Rows from block 5 of a small self-supervised image encoder, named by matrix and row number. Rows with one number belong to one neuron. Each number is 500 + 50 x the weight over its row's rms, rounded and kept within 0 to 999. All counts start at 0. Numbers have three digits each.
After each neuron's rows are labels from the 100 images, of 14976, where the neuron reaches its largest size: "top examples" is what is common among them; "colour at peak" is the nearest of a few named colours to the mean colour under the peak. Only what is clearly more common there than usual is listed. The data: capsule endoscopy frames (Kvasir-Capsule). In brackets: how many of the 100, against the usual share in percent.
# gate: MLP gate (model.blocks.5.mlp.gate.weight, 1152x384), inputs 128-255
# fc1: MLP up (model.blocks.5.mlp.fc1.weight, 1152x384), inputs 128-255
# fc2: MLP down (model.blocks.5.mlp.fc2.weight, 384x1152, transposed), outputs 128-255

gate.721:453417530501519476510492558526463438479499470524433610518459502406480562478531495584434474489543525540486548454441453461452457545476493504579471429500583514443516582517525518556567436456446526532442542495609556517482520425475516495531581579450485526506451626510522457592505498519440500475596501473534557499504501495489478452506515458517529527392457571504473515501433530482518473504427
fc1.721:497515492488497494505537510523516566485446456477569420546546480519531425520444503450531578526479413465480389561560547576515612498496532477491536493483427479434490373492468563522414498510608606599514415464394466461481531533408512480430427443520443553447521419430448526493519578416519510485413482540502449493549530515469514591503457599530474461501512499554526493504581509539442528505545
fc2.721:518558539455637493481532520460449611555455543569485434476424547538480573520512487416427465573501512448548478406476492616462406508446499488495525528460380447486534478469484456532448500590461571496512506522456574490521461472476459547489496498371490430552552481425471522500573573529506444544484506493490543608467577525459516415555474535554482540480512440526468455495441527508496435460494
top examples: finding: ileocecal valve (53 vs 8.8)
colour at peak: grey (27 vs 8.4)

gate.560:488502460509445485599536452433542499568447541530548455501527429494496524498474584496554522460476490484495457496511477517473593499520516508445545476495420520362432552522487555567536545534401489539469511521423615416401577461553459497466521479452482543476546532475457414527502551557573456516549496603461502440533528487485480453523521377492563510438419461562484490522452451559518532496592
fc1.560:464587458597575475481539577464461513545485488521594503480500463506437497491539446458487524461481448529502509473477559468508493489495559483408567493465533422535463477527456518459447516506552587601516555527530523464460454488427457562421523449530476550474476485470530388468546488458394538528487592517577491494464507532517454489380571539491490479541535443584499598477510511412529542573489
fc2.560:468508437546560525516580566445452524499591528501544542499384522535579440566397522470525477506485485504494478548532527493525443529417477561485436514457493509498463531433473609472477598533410428464553453423451548427428506473582468521489613453496524530608481570519485479383463471577439476398445499525511567471448567493495443619516541412470589568519461553561459574422392466528497529506534
top examples: finding: reduced mucosal view (29 vs 6.2)
colour at peak: grey (33 vs 8.4)

gate.272:470469517609560431442534534433469506481592525500500542491537528518503544551430474578542475577502504471443512458430514510528501564507461588498430472497613628526619562479496526478486482476455547505568465479554505492426508554440358443510487490441624482488527497558475502531549541505619486525411630462456475550561401328459450481504515428434455491474503433430492615581518429535461425433520
fc1.272:540533512410544568563458507581540457486409490521509451494439502444438491454525556431497522438530526501566450549554527455481477506531514375525561513509378390420407489528502480557492521497542438492443490485370503508602443475515651609514552540561461450546469457436469539485423486509383512506581399532557536444434577642527588578507496563532561455512448566569531463392530491456582543554454
fc2.272:531536502589437511562462505473510445499490520575496506518523438421530519463446509528438463506486511405460466530379405494508497529471442519454463509499515400411554573439543521421602531554446517487478414551465551483474539513505495519479509569474602500440434583501472466433465509492554400479456538469536490470385501422475532572448417569420520455491537470459534562480503478486510490485481
top examples: finding: reduced mucosal view (31 vs 6.2)
colour at peak: orange (60 vs 13.5)

gate.351:489481444409501538452562445578440501480422445530475535377490495502525442419480548462531532536489508475576521503558400511435510474555512488481528551418467464489513525450591569508441446500466466509514484538506567433507496483477499442526491496610455500472402549605540510564564591511564464397479551514510482495490473443484450552556574572541538399422457522531554558552463513538488501445467
fc1.351:436425520483443489452505588433543488518508470571564557539517527535466513495477502513523530487538471561432576499462432504518493391523556456530466545545575443497501554473524434457495480497545551472485453525507531510438550476525542499562479574420466538488582511469494548460454502540437577488610548478474563620478526495521646447556445376463443468608486424480505538540473519517513599500504
fc2.351:360489461508515452473545549478599401573503499511531543464485479501511462480408401512508543586585517563499472455552535609555503533444525554574511536538413580514449470398513431498507504526511552491501473524521531582479542524538498636547407448561547523519536456456589455490582564482388541439535497502397469548459485486538473486542520519447611460509515507464564536540473531571401522539487
top examples: finding: reduced mucosal view (30 vs 6.2)
colour at peak: orange (80 vs 13.5)

gate.324:457508563539526485471482498546471507519451545447600516533464452415455507518473417515541406511505471543511597546538542486459477474470502460469436479450484457482465493447491492510451572488484500420436502522496413548490515498524510460503472504588540506495408354519457559506465447363539500403493542559548492447444506485450571469494564572478533418417494448508507424508495492648451583512478
fc1.324:486464530464527457456502513534349558444522566504474470506508419553527543494564449490530530494536460565436471575596552389438522520475424506444522451377550468424470534481490511468449510524520455548500512515461513505438454498410449561449553536457551549503455450560561496469424511441464481419508477526451445479537561517529502453596580522411487478429530539644461492635457528465538577499436
fc2.324:470551546561418530538475500527543391544536499495508569513474461547478500499457548522512413525433515572612534437649530572467555590413582545469392537508521574440475472585541592451584480448461450484521478499487473502424466439523508532543525448440575422597505426506446504419522463515491441563536612506606474556531462488499612535512580483519558531517485425474530444482611507494507564525485
top examples: finding: reduced mucosal view (25 vs 6.2)
colour at peak: grey (32 vs 8.4)

gate.659:466460479541521445445458496530573470456525448445483400529496467568467501530424493512463475550447540512483439527413527464539488582526541487575571409514474442547456470456501496424495432458485511492516471458489580519549520416443608511454519407397491524551540484481509551471562423537418487528388566516413503507549525490521487496547598458535450491489451515543410480576497533521535448437514
fc1.659:397475497492488539545502439410514462536485397452439463553569542629478559476452543550516401444432581428501372419478525461521577486441533542467458513534547432448494532509596515476544500527562563528518514514551435434489523487482609423604464444535435449540420446426461430572453504521549545479500439475390484463580526515530502524546490563457460460566522610485548571544548576475567550443459
fc2.659:542481597478518483488478485515467558471431589497485574505434508537548516492480440478546546548543446529405520512503440620529471478528481524531478495453520498519594581580450410467390567471488441460481472543499536593540459447389454518483549504481529465465572570608599538424483504581496465445425604537565523453458512535478429482420407428550531537516528547435497470433445469544513556411499
top examples: finding: ileocecal valve (35 vs 8.8)
colour at peak: black (39 vs 6.8)

gate.48:482502556449574578463520485639468523550442518468518553522500497511456529511514484461449485449466520567496515569511465602469526526501496587415504469474502503470475558621508440520486530503514518481545499465535524508591466456415487423536552583473487562471477579465466543447497618466547447524588489485495500592473528488514453458476473502555483456515439445475464466506578415469559430433453
fc1.48:556509523478595565372486480544418493509434337513454485452493562571526479538540473520493537464461486595505492565488441545406530497498536512509467485449543489472390487502521420524584582589510550506499476468549425496552550533402546466467519528476424512552573549488421580471569580490579566423584433529512508452514483509540465487544474552501484449441552500479456479555485400443554555568433
fc2.48:515468499529446477599391408485500532529530604538507533609525604507493533443447434478498580508512557506420560514512560421539510491532583498461557442487473492515529602548475429541560481462503466546494474582473505500520459418514500464458486485467512530464480436538589554473592504459582537579441532484463455589496449565405509508488509499506475525495535471509498410489485510523534484468545
top examples: finding: ileocecal valve (70 vs 8.8)
colour at peak: orange (64 vs 13.5)

gate.114:448620432414595569535446503446395538481566586522481483490553544473524492554501562541421422576428472536552437496454569570496507571480458580482530532564505354539492419479446579512500547461524531512461446410510470538479488476490468439616570460545455589556492524454558537485477537472562488460564527470442518489438535465386446414472532476512525483579444458526459482556514527487382462431569
fc1.114:523536491446497551479443525478430498498544486492548421446493526488498544551425547473469523537473444472535465480501459542548521563542543477478551566614601343526592365489430576520503580485506483534520488599545418494512558488492492518542558507498457565500406529508461478521485463518551580422457517489490497478434490456376498459503573489446574477521541562473538529525418398370423490484483
fc2.114:453512541442562568545459504493483529491581522486434463521504531570569515470531533468446432490402437540490487525496447504490416589486515595480532506501571482494540422510562535504466592513411428516495461563541483470557429514562569454480519482523413517562428547466501543489568394404501598532499559469551550532444596539530374440453516485434459477500579530470552501485434446499549512493529
top examples: finding: ileocecal valve (66 vs 8.8)
colour at peak: orange (39 vs 13.5)

gate.253:533546530471402436483541415502517524493468479525591504492494485500513633482516626514465417580548497481457543483471543471538445444518470612492485458484504473480473541525511482446521497571497416540558486564357552535584519470586454436471584475561449481486489525479494460408552551560567515480457445482411571531589537533472414457513442500469552482539442535472495530494424573455525422521454
fc1.253:507492475570526522532468499471405489446480515470537525557495487462472425491491435489543494475584480496491556554554466538536519428470400431504492512521542413516579470511567471464492493439610558517443495497563460440420459438510477485557482496515567469526528591478497487545532482482456511484513516551456503535455433457648527546547604509521519519494485460471520500567505386524556499478488
fc2.253:389413571521472481507521620558526457487450495530528569485497529450472543511580520423517606537446432466497384445485491449546535598450522473479517463464476587486576457527543456542455577534520539449497570404523427501547461521522472486466371492598543540463487505531540452423526506518524543509538517505498567499571532516434553465461500454460567471546532507596535464578464453521432437509403
top examples: finding: reduced mucosal view (34 vs 6.2)
colour at peak: orange (53 vs 13.5)

gate.669:594513496495569532474478480458593471478410565502439450520484503470510507568533454522607448573571545472461480536463403471466473469567477559511569522483472422491346461554413487610517533497557519431412528423573411507526552520445518571521532500492527455514378547589516432478536474497535520507457356461545540552533368535486549553495541490578494522542504456530494457492566551542526536526457
fc1.669:477514512489560460498473510470553469495529416483590527472467558526496522457488533568593529450552501512513552593542511559489509559380497443555448565455500494468404458513551545492543529498478439468473560480544465481566530536356502497533398514483579508585492475485459551450465448493488585419510505422481552485532472505508533395483630453473525496593462519452507638534474538533472390497470
fc2.669:473545526518473407526460508589495393433593475551550509388511427487544462470474553601554427538425438465449539535482514505520514538543551471547556519599493547512535479559529579507535432422460480434539499445482553516490534496482486548482455512530493497439450409510518435422499469502477545458515440451533518500492512468496443424567466513576487454463419541574464529459491504504566407509396
top examples: finding: foreign body (35 vs 1.6)
colour at peak: orange (38 vs 13.5); grey (37 vs 8.4)

gate.617:542564467481580510488467481530500475352560413558508451539525529480410582530507486552527533495649485472437461579488457470525621475474441584451468409483536479526473484437435466494460612559512497486567523478502504457532571474486479480514496477535434488572433504482569444592513453452478547426471612448555515446457466557513472517518443523541460522610494505532540453448558535523602442391545
fc1.617:526525490503422397483488555417531537506446586490415587527456453482550465476486499395509424522388544566453493456484476558480521556466429454555562471445501493566543579547518470492542404471446561493474473489538466574474460496503526516546454535479500546454553441585481548470453548516419536488534483520446521518606548455452502549437466493519527500410580563528478544623420490543551556563469
fc2.617:451452454470575440491522461525414579388560439543591524510488518471559553520567586540539503492549485475565574502529450408432462492482516560506485533576442545537470454494475527445489485485532514469513504527400460490550507402479557423501615452425557522487452550522482425462491475483599519435489537555562547522362488497551527509543497476450513438519510510434524543441489511346523542457479
top examples: finding: ileocecal valve (42 vs 8.8)
colour at peak: orange (43 vs 13.5); pink (35 vs 0.6)

gate.370:478490527415473456530531460559366486540481540532443447521425619433515530583496564441470557577520463585493501443426430515515508555507495505468584551542557512524469561515519515490435425484491507574511323479525527488572475459556524475468518467545504536468549483554554520444436510496457541435604471586483480562502482505502504540575458513523441516404550556391498534506532410492496436482502
fc1.370:478412550607557521448469418554566430570475467576439509423524515542472507514564508515482474488595487490532520521609507393399508469507550453457474482532402477545553469420528507513512541517554407345577508480435527526444534518444598577534569442493508453595498532491444507447537418497516460475486528609557519506426517509459532503420466434469539481562488555586471488463451594462462575544442
fc2.370:468521444546483544537489478498388591586501411544487506594424518454483540571494492548601559451515507572529442555549506521446553560385550545480431459420562464484501494550560413479614593480470662512529499458528465501548560479526500445500499536523435409462439473538471491506483440510516529586384446541401522465519559517487564443496532642461476474519571553434469535463565573491457415450501
top examples: finding: reduced mucosal view (42 vs 6.2)
colour at peak: grey (41 vs 8.4); orange (33 vs 13.5)

gate.130:432425460497510515451568464466503552519446397586479503543474527541501414549420515450446552527504443459454589531515522498474546438490444531518483514435534539533530516499480541524509437480529536496484458500468505514514435532501539504551601453476474464491460486528382594568562389377475574558510537507456509513593485509559486525535464366498440510415567463437481494528535420474404561485467
fc1.130:467427513527513495482563466398423520599469416553472558554515513548516453517549499420462490480445485481496508572510500467494498500552491577571462621513479492504448462533454491546596642504427472521469460421478547473466423515474493530545562506521429469503467488509417569524526381424499557509460452556483540550504442547531463485482504435500382535547572463447486515502471376486414440530512
fc2.130:568470478465537514474434442488375518403429524405640454507456483523462526584526455373520457480539518603495563501472502538515507521574515453461442436514490609514504455473583467549464458559505507496466509571563488440465543480471443477521570357480441474552471536509496510439538542587525567459505559526578524535510460513466533396481481455523518462474553566492428416539448528498541477479433
top examples: finding: reduced mucosal view (25 vs 6.2)
colour at peak: orange (66 vs 13.5)

gate.338:442550471485405455595489407543505501510452434483482543486537460579419580507540547508485520544557480609480460481366592399527498537543555462468453523517544387509506457494528486561452493517488445478467498435379493524566520562519498488505615536468648468466535511566468434453433630450528571531532424497483481444482599540486477473492533542458592504438553403526462436548515529555496470509603
fc1.338:481484534490506576460449542410456463620525595572487475509517536376402472476489396510454517503485497451473509455468480478631508511509565523514468485483621614482428464488471502488506528510455422484487417450580535547453523492470479517537558516541552404520515491481477465518480444526489455444513389520438504561501374524565464433474440469544378465519494494426552533515441523495488521464398
fc2.338:497433510512483468510543428521482494448489434544529463473504512545526477536473517608593399472478489491468476543518463507445472509456521535489478554506442483475530513517487488480439533498571487432529494535455556547503420396443485492488547448394440565490507483513470517469408531504566492528520546541586493463468518490529367569509524477528512522533528489438562470526474561490531506520483
top examples: finding: ileocecal valve (72 vs 8.8)
colour at peak: black (54 vs 6.8)

gate.98:523540500552440557470424486458491560419514481484515503524550532433471513479508404315532545546504489508414464500488498534594591537381531567512489561508572493612457541425484431425521512545527508455543433511480469462490496551476433563421546443538470508588613541504422572495461435465496452477463599380427518571575436594523540527541463532557463522487614595450550535516544530542562527496531
fc1.98:525483502469468515601530473419518436468407529557433570481435508503479420489470593539489540440502555580561504557485558450426483541513495485451547434475483521478451528571480603439490478451506440445557479385442397508480597473546536439474478572465521464441530508422552462533436523469459539518477448475533432487566537401463545476542441562485512429510484480559517496501459440395442575538472
fc2.98:532499611458541451496479467471485495450540513527490473511396577534556506496505541527561440562571562523561490563540431483545475582452429544545497555456459391542540517498534529450507546487544456562576580549504460471537418471506507528485544559405503479516489570523535555397474452587516520463518509497468541449385543514537471499484511483462577533484470637504538483504494564536481462481499
top examples: finding: ileocecal valve (28 vs 8.8)
colour at peak: orange (59 vs 13.5); grey (28 vs 8.4)

gate.711:432506507395436460445553609491548569524430511475579568466456601515521462521545520458449456480465524461539457486390505494573499392456495476528496467496458453459560405538521420423472540459487557438397505573574575607538448454501470449481627500521422483520425507560598525484560518479573446522553569512501367610500539521467543554424562484547494529519452475569520559513406462405504437536539
fc1.711:421560459477464582516504565543459494539533502479538604527486534555559477532494481464542521516492489554494474550449535454525464358429529525505595427426428365579488313402565449468470502472493519538465526512496525566507562520465502490516571470434440422500437550559471542495562533455607406538617578493499411518497544467462550537525531488457477556573481446508527530499483494517463381539551
fc2.711:482577519484571447417483408550543535490397489463403562395554466550394493509397419435533500570454573519421537554554585553556538439440552467534474455523527516495426531491462450460512539553458482465502509556534504453479495478486478503554498455492490412537472506479542462513471569556464576479521472559520479629443509463513438495480379562556453518548478524466552418501506464527488518456578
top examples: finding: ileocecal valve (36 vs 8.8)
colour at peak: orange (57 vs 13.5)

gate.6:511539480501401496499492454569481517605459502447544462533499540517487578397592587488589521520456494585445532475408451480453388496481655579510372487613574413580565548478517514427502547584514461513503497494511555452499506496543513519472610501483453591432501478514402497486535551489537517520442552374466570450496501511586409481515509515543354522562601518556466504422559488491499529522446
fc1.6:541555445516421523520521513534479517623467502443548442493533549506471613419548544496526482485429547534445585487436467513441406477466621522523432441578597439566543516488527521466485566580482436538434436524495603426489494566567543549472595587454464551419547436535512500547568492439517511465473488365474586463418485544597429518514505538527363528570545549511482479431572566472540490452448
fc2.6:511536515520521420483497457525554525530517522508542467496508477542482436495468459531466593486456443402524469559582511486509555457474430613493563527501434566458425610561448472507530478435530463485439453451418448477480379492399434514490467405484535456624539552529513500467447453487494497528558565526517455544556466447483427543463515468519434539481508429448497414503502514446516540484469
top examples: finding: ileocecal valve (35 vs 8.8)
colour at peak: orange (39 vs 13.5)

gate.193:567488428534577530475479457510459499516450454444410565523481511417577541512551441501484486535404480601531435512486496485521490615452491590522553535546491515565559503479554489475459439561460627521487494446501448503527499479453523457494545499511525545436589423460438516442515498532499548470506557529510471566525508458512445466519489583561532460369542481447437423493543479535540443468539
fc1.193:440552532499461546520534509516519477504519552565514515479474473570474458468499581491527483471564530441511497459534565514466559447543532428470411423476541504478531478498466487488467506489495394462531566479503495459529483574507505517501415481402534460568524569562480482525489489569559476509459485530527554452474549547524540595470490416455472536563479495529522571544444487474422578561459
fc2.193:540479511498540525422512423484510517552575487386434436472515484440496535526373453533522528493424491499587453552514464518515516445541586505447516564578456405517479481490595472464516560553556498466475497534543521532514515406472538465520666574534424566498414431493468324571554458525560471521420485539513513595472479496478544472505550562471595562573531496442453387484424471501555476421549
top examples: finding: reduced mucosal view (31 vs 6.2)
colour at peak: grey (34 vs 8.4); orange (34 vs 13.5)

gate.318:487532480518421567455438564549518429501559467518525481540504494421481533541436457578451550547461536579468527524545519456586495460600567479470422478508496450474455453429514439455450509492496446455499436482556509409509525501428466452591466522377455401496515579589517547470500567530565553495569543540513552466403504423518474562547494495507526516539443429549521418456531504515507415505464
fc1.318:454555471465588495525465569464516491542478522505525402484559525430464523519444600465446560419505541509497565458527536519548480525489470548503543480572484508477517525571499482546530542530509526593505511544497506542438549421500550610487532431580551545410470433469453441482501479555520338530433507442501554528516498434463543483461456637460524465528488507447450527537567518510477551483523
fc2.318:431492390416514564518502500529443479547521453547524600534495412445608490500450486464551530536458439433442460459457458543517478540541526391514462528514421532441521456454585559537541511519500449566443482355522484555596472517556506459573570516502459474539567464522467553532596447463504548416539435501536480406483432520557483387514485400517481448518456576431574549408535503503488536509489
top examples: finding: ileocecal valve (49 vs 8.8)
colour at peak: orange (52 vs 13.5)

gate.288:618486499442529516466527507610479493496552463478492483519630517586526442410483572598589518471515487458504492501601470517497527527571456464564532494475574477476513491507539514552445479513584501435538469462531522544473557464392519467549555515439515492568514458442496411503537532485543485503514448538555455512489557533456535513427497449587575502513469536478457515554509447546476660444521
fc1.288:438501456427455524509473509518466435500556514536448494480515612530449498554507547505382452476560470488535522573606502462452509506453593473518474448524548500511468495549553440499504563484453541555504578514537536468518407475554526500424486508520434483535510504474475534528529491518555440506486471643554531517500493503475526496536523501473508534392557457582532475458423541440510528420574
fc2.288:392456398598581478358378494481513563589516552541462528561502520535486632538550508529461524439516560521589478457480548562542437531518515493504518536512439466558481477517446509641547504521453435455433503536514494409511525541463498511551514484504463540507508504528467483501498505453575525527520517536477520495494605558463524502431476594542559554453405482570486497519412480408501544569432
top examples: finding: ileocecal valve (36 vs 8.8)
colour at peak: black (33 vs 6.8)