{
  "image_size": 32,
  "norm": "layernorm",
  "norm_position": "res_post",
  "activation": "reglu",
  "head_dim": 16,
  "bias": "all",
  "positions": "learned",
  "projector_hidden_layers": 1,
  "optimizer": "muon",
  "nesterov": false,
  "decay_fraction": 0.3
}
Rows from block 3 of a small self-supervised image encoder, named by matrix and row number. Rows with one number belong to one neuron. Each number is 500 + 50 x the weight over its row's rms, rounded and kept within 0 to 999. All counts start at 0. Numbers have three digits each.
After each neuron's rows are labels from the 100 images, of 14976, where the neuron reaches its largest size: "peak at" is the part of the image that holds the peak; "strongest on" is what is common among them. Only what is clearly more common there than usual is listed. The data: capsule endoscopy frames (Kvasir-Capsule). In brackets: how many of the 100, against the usual share in percent.
# gate: MLP gate (model.blocks.3.mlp.gate.weight, 1152x384), inputs 312-337
# fc1: MLP up (model.blocks.3.mlp.fc1.weight, 1152x384), inputs 312-337
# fc2: MLP down (model.blocks.3.mlp.fc2.weight, 384x1152, transposed), outputs 312-337

gate.550:513517560418470512466477357503532465521592460511409464515592523524558488554439
fc1.550:493568503377410462461485504464434534526507511576508465450483510541629471508490
fc2.550:406608547506545523456556441530513512485428479514565481537469424430535427483464
peak at: top left (37 vs 14.1)
strongest on: finding: ileocecal valve (43 vs 8.8)

gate.319:529513410434526456491473504413474482517513451532514476435467538508582518461497
fc1.319:508493413443465410547491495452477486483492408459487494462550542521572505463470
fc2.319:558486514579486557429528526460570540511504540561482430467467437514429444476442
peak at: bottom left (42 vs 14.1)
strongest on: finding: pylorus (48 vs 3.4)

gate.633:530441461508535479490417556522475466539521505392500469507490460432592565556491
fc1.633:496540580612543424532539505488526511478458501592486565362535502546459408497475
fc2.633:527544496501403573502482433509533562497508487413536554497474423450544471552436
peak at: bottom centre (30 vs 9.4)
strongest on: finding: pylorus (57 vs 3.4)

gate.587:552442446552467455528466504413442473537595408514457507496431567454431522499568
fc1.587:458505418493509437510536460552429552469425478442523526436409468502499442513484
fc2.587:554537533478483566441472568413479438503532423597496564510602485484472500536490
peak at: top right (84 vs 14.1)
strongest on: finding: reduced mucosal view (28 vs 6.2)

gate.282:569533477535492531481502472520497516436600464526481523544514490499572470508483
fc1.282:421523480492488393505508530496512525460548479441467493502487527570541525540486
fc2.282:361559568533402453449464509503502526461519402519574424536508421496527461529542
peak at: middle left (28 vs 9.4)
strongest on: finding: ileocecal valve (54 vs 8.8)

gate.767:428558474541485467509588520518445551503562514496535550528480454523509476486418
fc1.767:535579503518491512513561407577446581543505539493557585559441456474610517560446
fc2.767:469534616509562568411490524492526434512457509384515509466524544494518501461509
peak at: bottom centre (43 vs 9.4); bottom left (32 vs 14.1)
strongest on: finding: reduced mucosal view (33 vs 6.2)

gate.188:437563475466443570517566589459368633545451529502539526464457481425555428409526
fc1.188:465564500453445531509589582437349641509488544558566467498472505459552448471483
fc2.188:436433502530573450514490478548646496499526437449453517530513502491485467446462
peak at: bottom left (59 vs 14.1)
strongest on: finding: reduced mucosal view (32 vs 6.2)

gate.615:480562505518557583602657541459542582421521438550494431521543538470595458518525
fc1.615:554396464524470445407360486543435393468510573531516561514441503504468529455411
fc2.615:530521469447509495523436520462459524491503444530491469498563486510495465448460
peak at: middle left (41 vs 9.4)
strongest on: finding: reduced mucosal view (75 vs 6.2)

gate.16:445381565442484454564498463489520550434519569499539569531522444476417499520540
fc1.16:535624477538464520514511549440522427559515414497453495429417551511548547470491
fc2.16:447449564527553433584480506534450463493473468445502466526482487565482516539559
peak at: centre (45 vs 6.2)
strongest on: finding: ileocecal valve (26 vs 8.8)

gate.166:532486492413510459490516429455544582601398456588478527480552495548556487485429
fc1.166:487479510538487543523474590552448394435598532386525507510451490484426526532546
fc2.166:521444536497458517524488440510600504561487566415447534544569507535540571513519
peak at: bottom left (48 vs 14.1); bottom right (42 vs 14.1)
strongest on: finding: pylorus (32 vs 3.4)

gate.755:463500500462502446453590532510569607497595493484566484504507456498519507477545
fc1.755:454507494500520439433608517553507622478518547474568475554507506489520530472541
fc2.755:548486499468490471518493427486491477461460552498494543473481490507576511554528
peak at: bottom centre (57 vs 9.4); centre (25 vs 6.2)
strongest on: finding: ileocecal valve (47 vs 8.8)

gate.527:604530510465552519575550449469485416430565423524561445454518537440558569386478
fc1.527:473507414554445553491478544523449535459486613470523498496457492516480494557528
fc2.527:488478432462454538470545439428543548524511436541530549592479539491528626529505
peak at: centre (39 vs 6.2); top left (36 vs 14.1)
strongest on: finding: ileocecal valve (32 vs 8.8)

gate.258:545423536504545504541511534559599519497471438532495502497482540459500488438476
fc1.258:441492536519412554534470481530488513474589595535464477521533494571513494439479
fc2.258:543492431506561515491531544435509469527401441466498458513513516469485566519575
peak at: centre (47 vs 6.2); bottom centre (29 vs 9.4)
strongest on: finding: ileocecal valve (52 vs 8.8)

gate.93:480536418461466505470444572563509559551506545574549555609500441506529528515447
fc1.93:520504643519492572502522472507443565398503439568470492472526516461392481362499
fc2.93:467504508469363481481539525480501448489527380539524504573534490512417451539529
peak at: bottom centre (67 vs 9.4)
strongest on: finding: ileocecal valve (40 vs 8.8); finding: reduced mucosal view (33 vs 6.2)

gate.179:547510456459470468395432447512540422522501513497498425468492520537533512536533
fc1.179:488529469512555469386478410488483431492561456612574440517490465452476446453514
fc2.179:554473588528477467569530578526518515473490542424399494439559502517486499541492
peak at: middle left (39 vs 9.4); middle right (33 vs 9.4)
strongest on: finding: blood fresh (31 vs 0.9)

gate.549:553429533456487621521439466459565533506485525475436542547469477455500467564494
fc1.549:436486530506540462523489408499532597529529534518447405550478489493424517608442
fc2.549:518441405436480480419541522505434439495492381554585518542465487610483527473445
peak at: bottom right (58 vs 14.1); bottom left (38 vs 14.1)
strongest on: finding: ileocecal valve (33 vs 8.8)

gate.477:496511597579498475469417529494477556539505579476447465515544496498512485495429
fc1.477:403536546525511481522595485452445523502523510466444514503514457582521555570443
fc2.477:555459543470440535399449525492540483447431421415507455512383571476560460507399
peak at: centre (47 vs 6.2)
strongest on: finding: foreign body (29 vs 1.6)

gate.673:528466552559547522427471494436467489429496477463487526530514530475529435570513
fc1.673:538480468501583520504559532515479487497535474566493482522536520525529519528496
fc2.673:540467555488550533512438528442506488510570487448499599449465505528457560557613
peak at: bottom right (51 vs 14.1)
strongest on: finding: ileocecal valve (25 vs 8.8)

gate.159:512455507527579526461528499589515484573441428538449480500543533497542408451473
fc1.159:613552523552497513465601455506511528439491514542458496462516499416525480424514
fc2.159:456444500510520497526403534447471486498469494401477444567372503563453517544514
peak at: bottom right (98 vs 14.1)
strongest on: finding: ileocecal valve (31 vs 8.8)

gate.656:490506441533589422510477486526506502537585573579576481502513408434507449561557
fc1.656:579473469546490588514524525482507442467544500554532464459498456503457527535505
fc2.656:406543578444476405543465499513520546465494569418506519548491589361513546431598
peak at: centre (33 vs 6.2)
strongest on: finding: ileocecal valve (27 vs 8.8)

gate.740:467546482470479507467425548573437547469442553527536501433533426538574533503519
fc1.740:530452529553543495537628421447529475498530405455425531522462614525409430454478
fc2.740:472514561525479507483424530451483496562419480459478430563533447482516529474451
peak at: bottom right (100 vs 14.1)
strongest on: finding: ileocecal valve (40 vs 8.8)

gate.568:490509404458476496494432425578489529638460457446528555461530474535472474481537
fc1.568:499591546465463530477503415489485530561544453537450522481509452532512486489514
fc2.568:532523475506538517581491499570545493609477421476529493536624556573524409407556
peak at: bottom left (33 vs 14.1)
strongest on: finding: pylorus (33 vs 3.4)

gate.434:496496515424523479477430485440451528504487526526465576500557483494430452550527
fc1.434:535488496421529522482425511463482570537509558479512520486510464527547422507573
fc2.434:587526491518508481488451461579501443543529504566447408475485487552395502517487
peak at: bottom right (39 vs 14.1); centre (32 vs 6.2)
strongest on: finding: ileocecal valve (72 vs 8.8)

gate.660:516555544469540566507577519488465556499459513562504531512462470518547457548497
fc1.660:471520551484511550527593495424424535465461544497495513535476527498549486570520
fc2.660:512559460419525466466494390454480444541484493470472526497463551414488491491536
peak at: bottom left (50 vs 14.1)
strongest on: finding: reduced mucosal view (34 vs 6.2)

gate.308:443501598467423507550440489507491516500487432481465548446394504555499487532523
fc1.308:456499437490503493517536562475523504492497492532506560499426488596400491485579
fc2.308:493508449512495479502411559458532484489547539618545562478559535429565478471365
peak at: bottom right (57 vs 14.1); bottom left (32 vs 14.1)
strongest on: finding: ileocecal valve (29 vs 8.8)

gate.44:409588501467452504454508517526562494525454596516499599511529451511482556480472
fc1.44:473586479492471579524452500484484501585450485491504529571553446503506534539592
fc2.44:463459591542536554553577537587495593489451507558504474460481544574552439466461
peak at: bottom left (58 vs 14.1)
strongest on: finding: reduced mucosal view (29 vs 6.2)

gate.450:555512470518508519525529528448555451542485486597402478374465491524535519507526
fc1.450:500500435480544535513509496479556454527478472573436517409522465498501491493508
fc2.450:550511468490548530365517468487456512483499526494538488440533528577488431473527
peak at: bottom left (44 vs 14.1)
strongest on: finding: pylorus (38 vs 3.4); finding: lymphangiectasia (32 vs 1.3)

gate.325:419526488499421483521615393556499530553577498476522481439465631549502475522500
fc1.325:408549518513413488562520480529574467594554581476496478574494541494534561464483
fc2.325:529544452583447434479515548506433488448555522483547428484540510422553478538457
peak at: bottom centre (48 vs 9.4)
strongest on: finding: reduced mucosal view (47 vs 6.2)

gate.200:473440459519430594480493409446510533513508497521577587412539459505513481387485
fc1.200:485574548499496456602488469531442492488524481484491470540538523530462506448642
fc2.200:475483520448563514595574608516488520479511574593524481439514499455492470541504
peak at: top right (85 vs 14.1)
strongest on: finding: ileocecal valve (44 vs 8.8)

gate.136:516596468520496385510480521510533389417544394459428497569557583492500442485469
fc1.136:493574491453492417485463536553489428423517415440339492530508527488524440456456
fc2.136:456489535560480571517491445492437552525505571516594440503490468448443503478586
peak at: top centre (48 vs 9.4)
strongest on: finding: ileocecal valve (26 vs 8.8)

gate.560:591484552491481442497447468553612500490439544482366532487565516552476456477505
fc1.560:461487449561520523418504473484538503429552574567485549572489469440493506440485
fc2.560:606463593458431465550458676506518500622444452457556470472518429465524468508500
peak at: top centre (30 vs 9.4)
strongest on: finding: ileocecal valve (45 vs 8.8); finding: blood fresh (31 vs 0.9)

gate.433:476451473481517525539558450522457617505500641456562535475457499542524514523469
fc1.433:525417519522482498473491529457522460508471469461540512541496430425615521557495
fc2.433:402472490470421552442496435499517579411495456459444506540530601597549490491426
peak at: middle left (37 vs 9.4)
strongest on: finding: ileocecal valve (72 vs 8.8)

gate.422:451459453540478446442496432548569499485509499491497358470457490616491548537487
fc1.422:538429438556515467438452498484509409550490456488520403433445523550534457596439
fc2.422:475500526519511457520435385498530512506461483472564441537448437561479509619634
peak at: top centre (47 vs 9.4); centre (33 vs 6.2)
strongest on: finding: ileocecal valve (38 vs 8.8)

gate.234:533547584583449478548520421538491492529536480482449531520493506457485573459572
fc1.234:484455466677556516580590451482545477556539540449453556484505481550414490551487
fc2.234:559514516486447508445461502470503507454473433462454450512585559489539492524526
peak at: top right (38 vs 14.1); top centre (26 vs 9.4)
strongest on: finding: ileocecal valve (57 vs 8.8)

gate.557:438508478490495409350423488442554437474494502505620560467341512547496462542460
fc1.557:485506533473495610580562554488497606498515481492347426529647476399516551410556
fc2.557:454536573433491563395448564521565490493483483498520448466561557434536544445428
peak at: top centre (49 vs 9.4); centre (36 vs 6.2)
strongest on: finding: ileocecal valve (72 vs 8.8)

gate.96:377487540438571520576506464493463522558582497516507518498469531496459566513469
fc1.96:471513505532433528508503527416455503544550521520360456488515500517472608460543
fc2.96:506534465506563552571525477529424539563487607515528577516492460378474510493518
peak at: middle left (48 vs 9.4)
strongest on: finding: ileocecal valve (32 vs 8.8)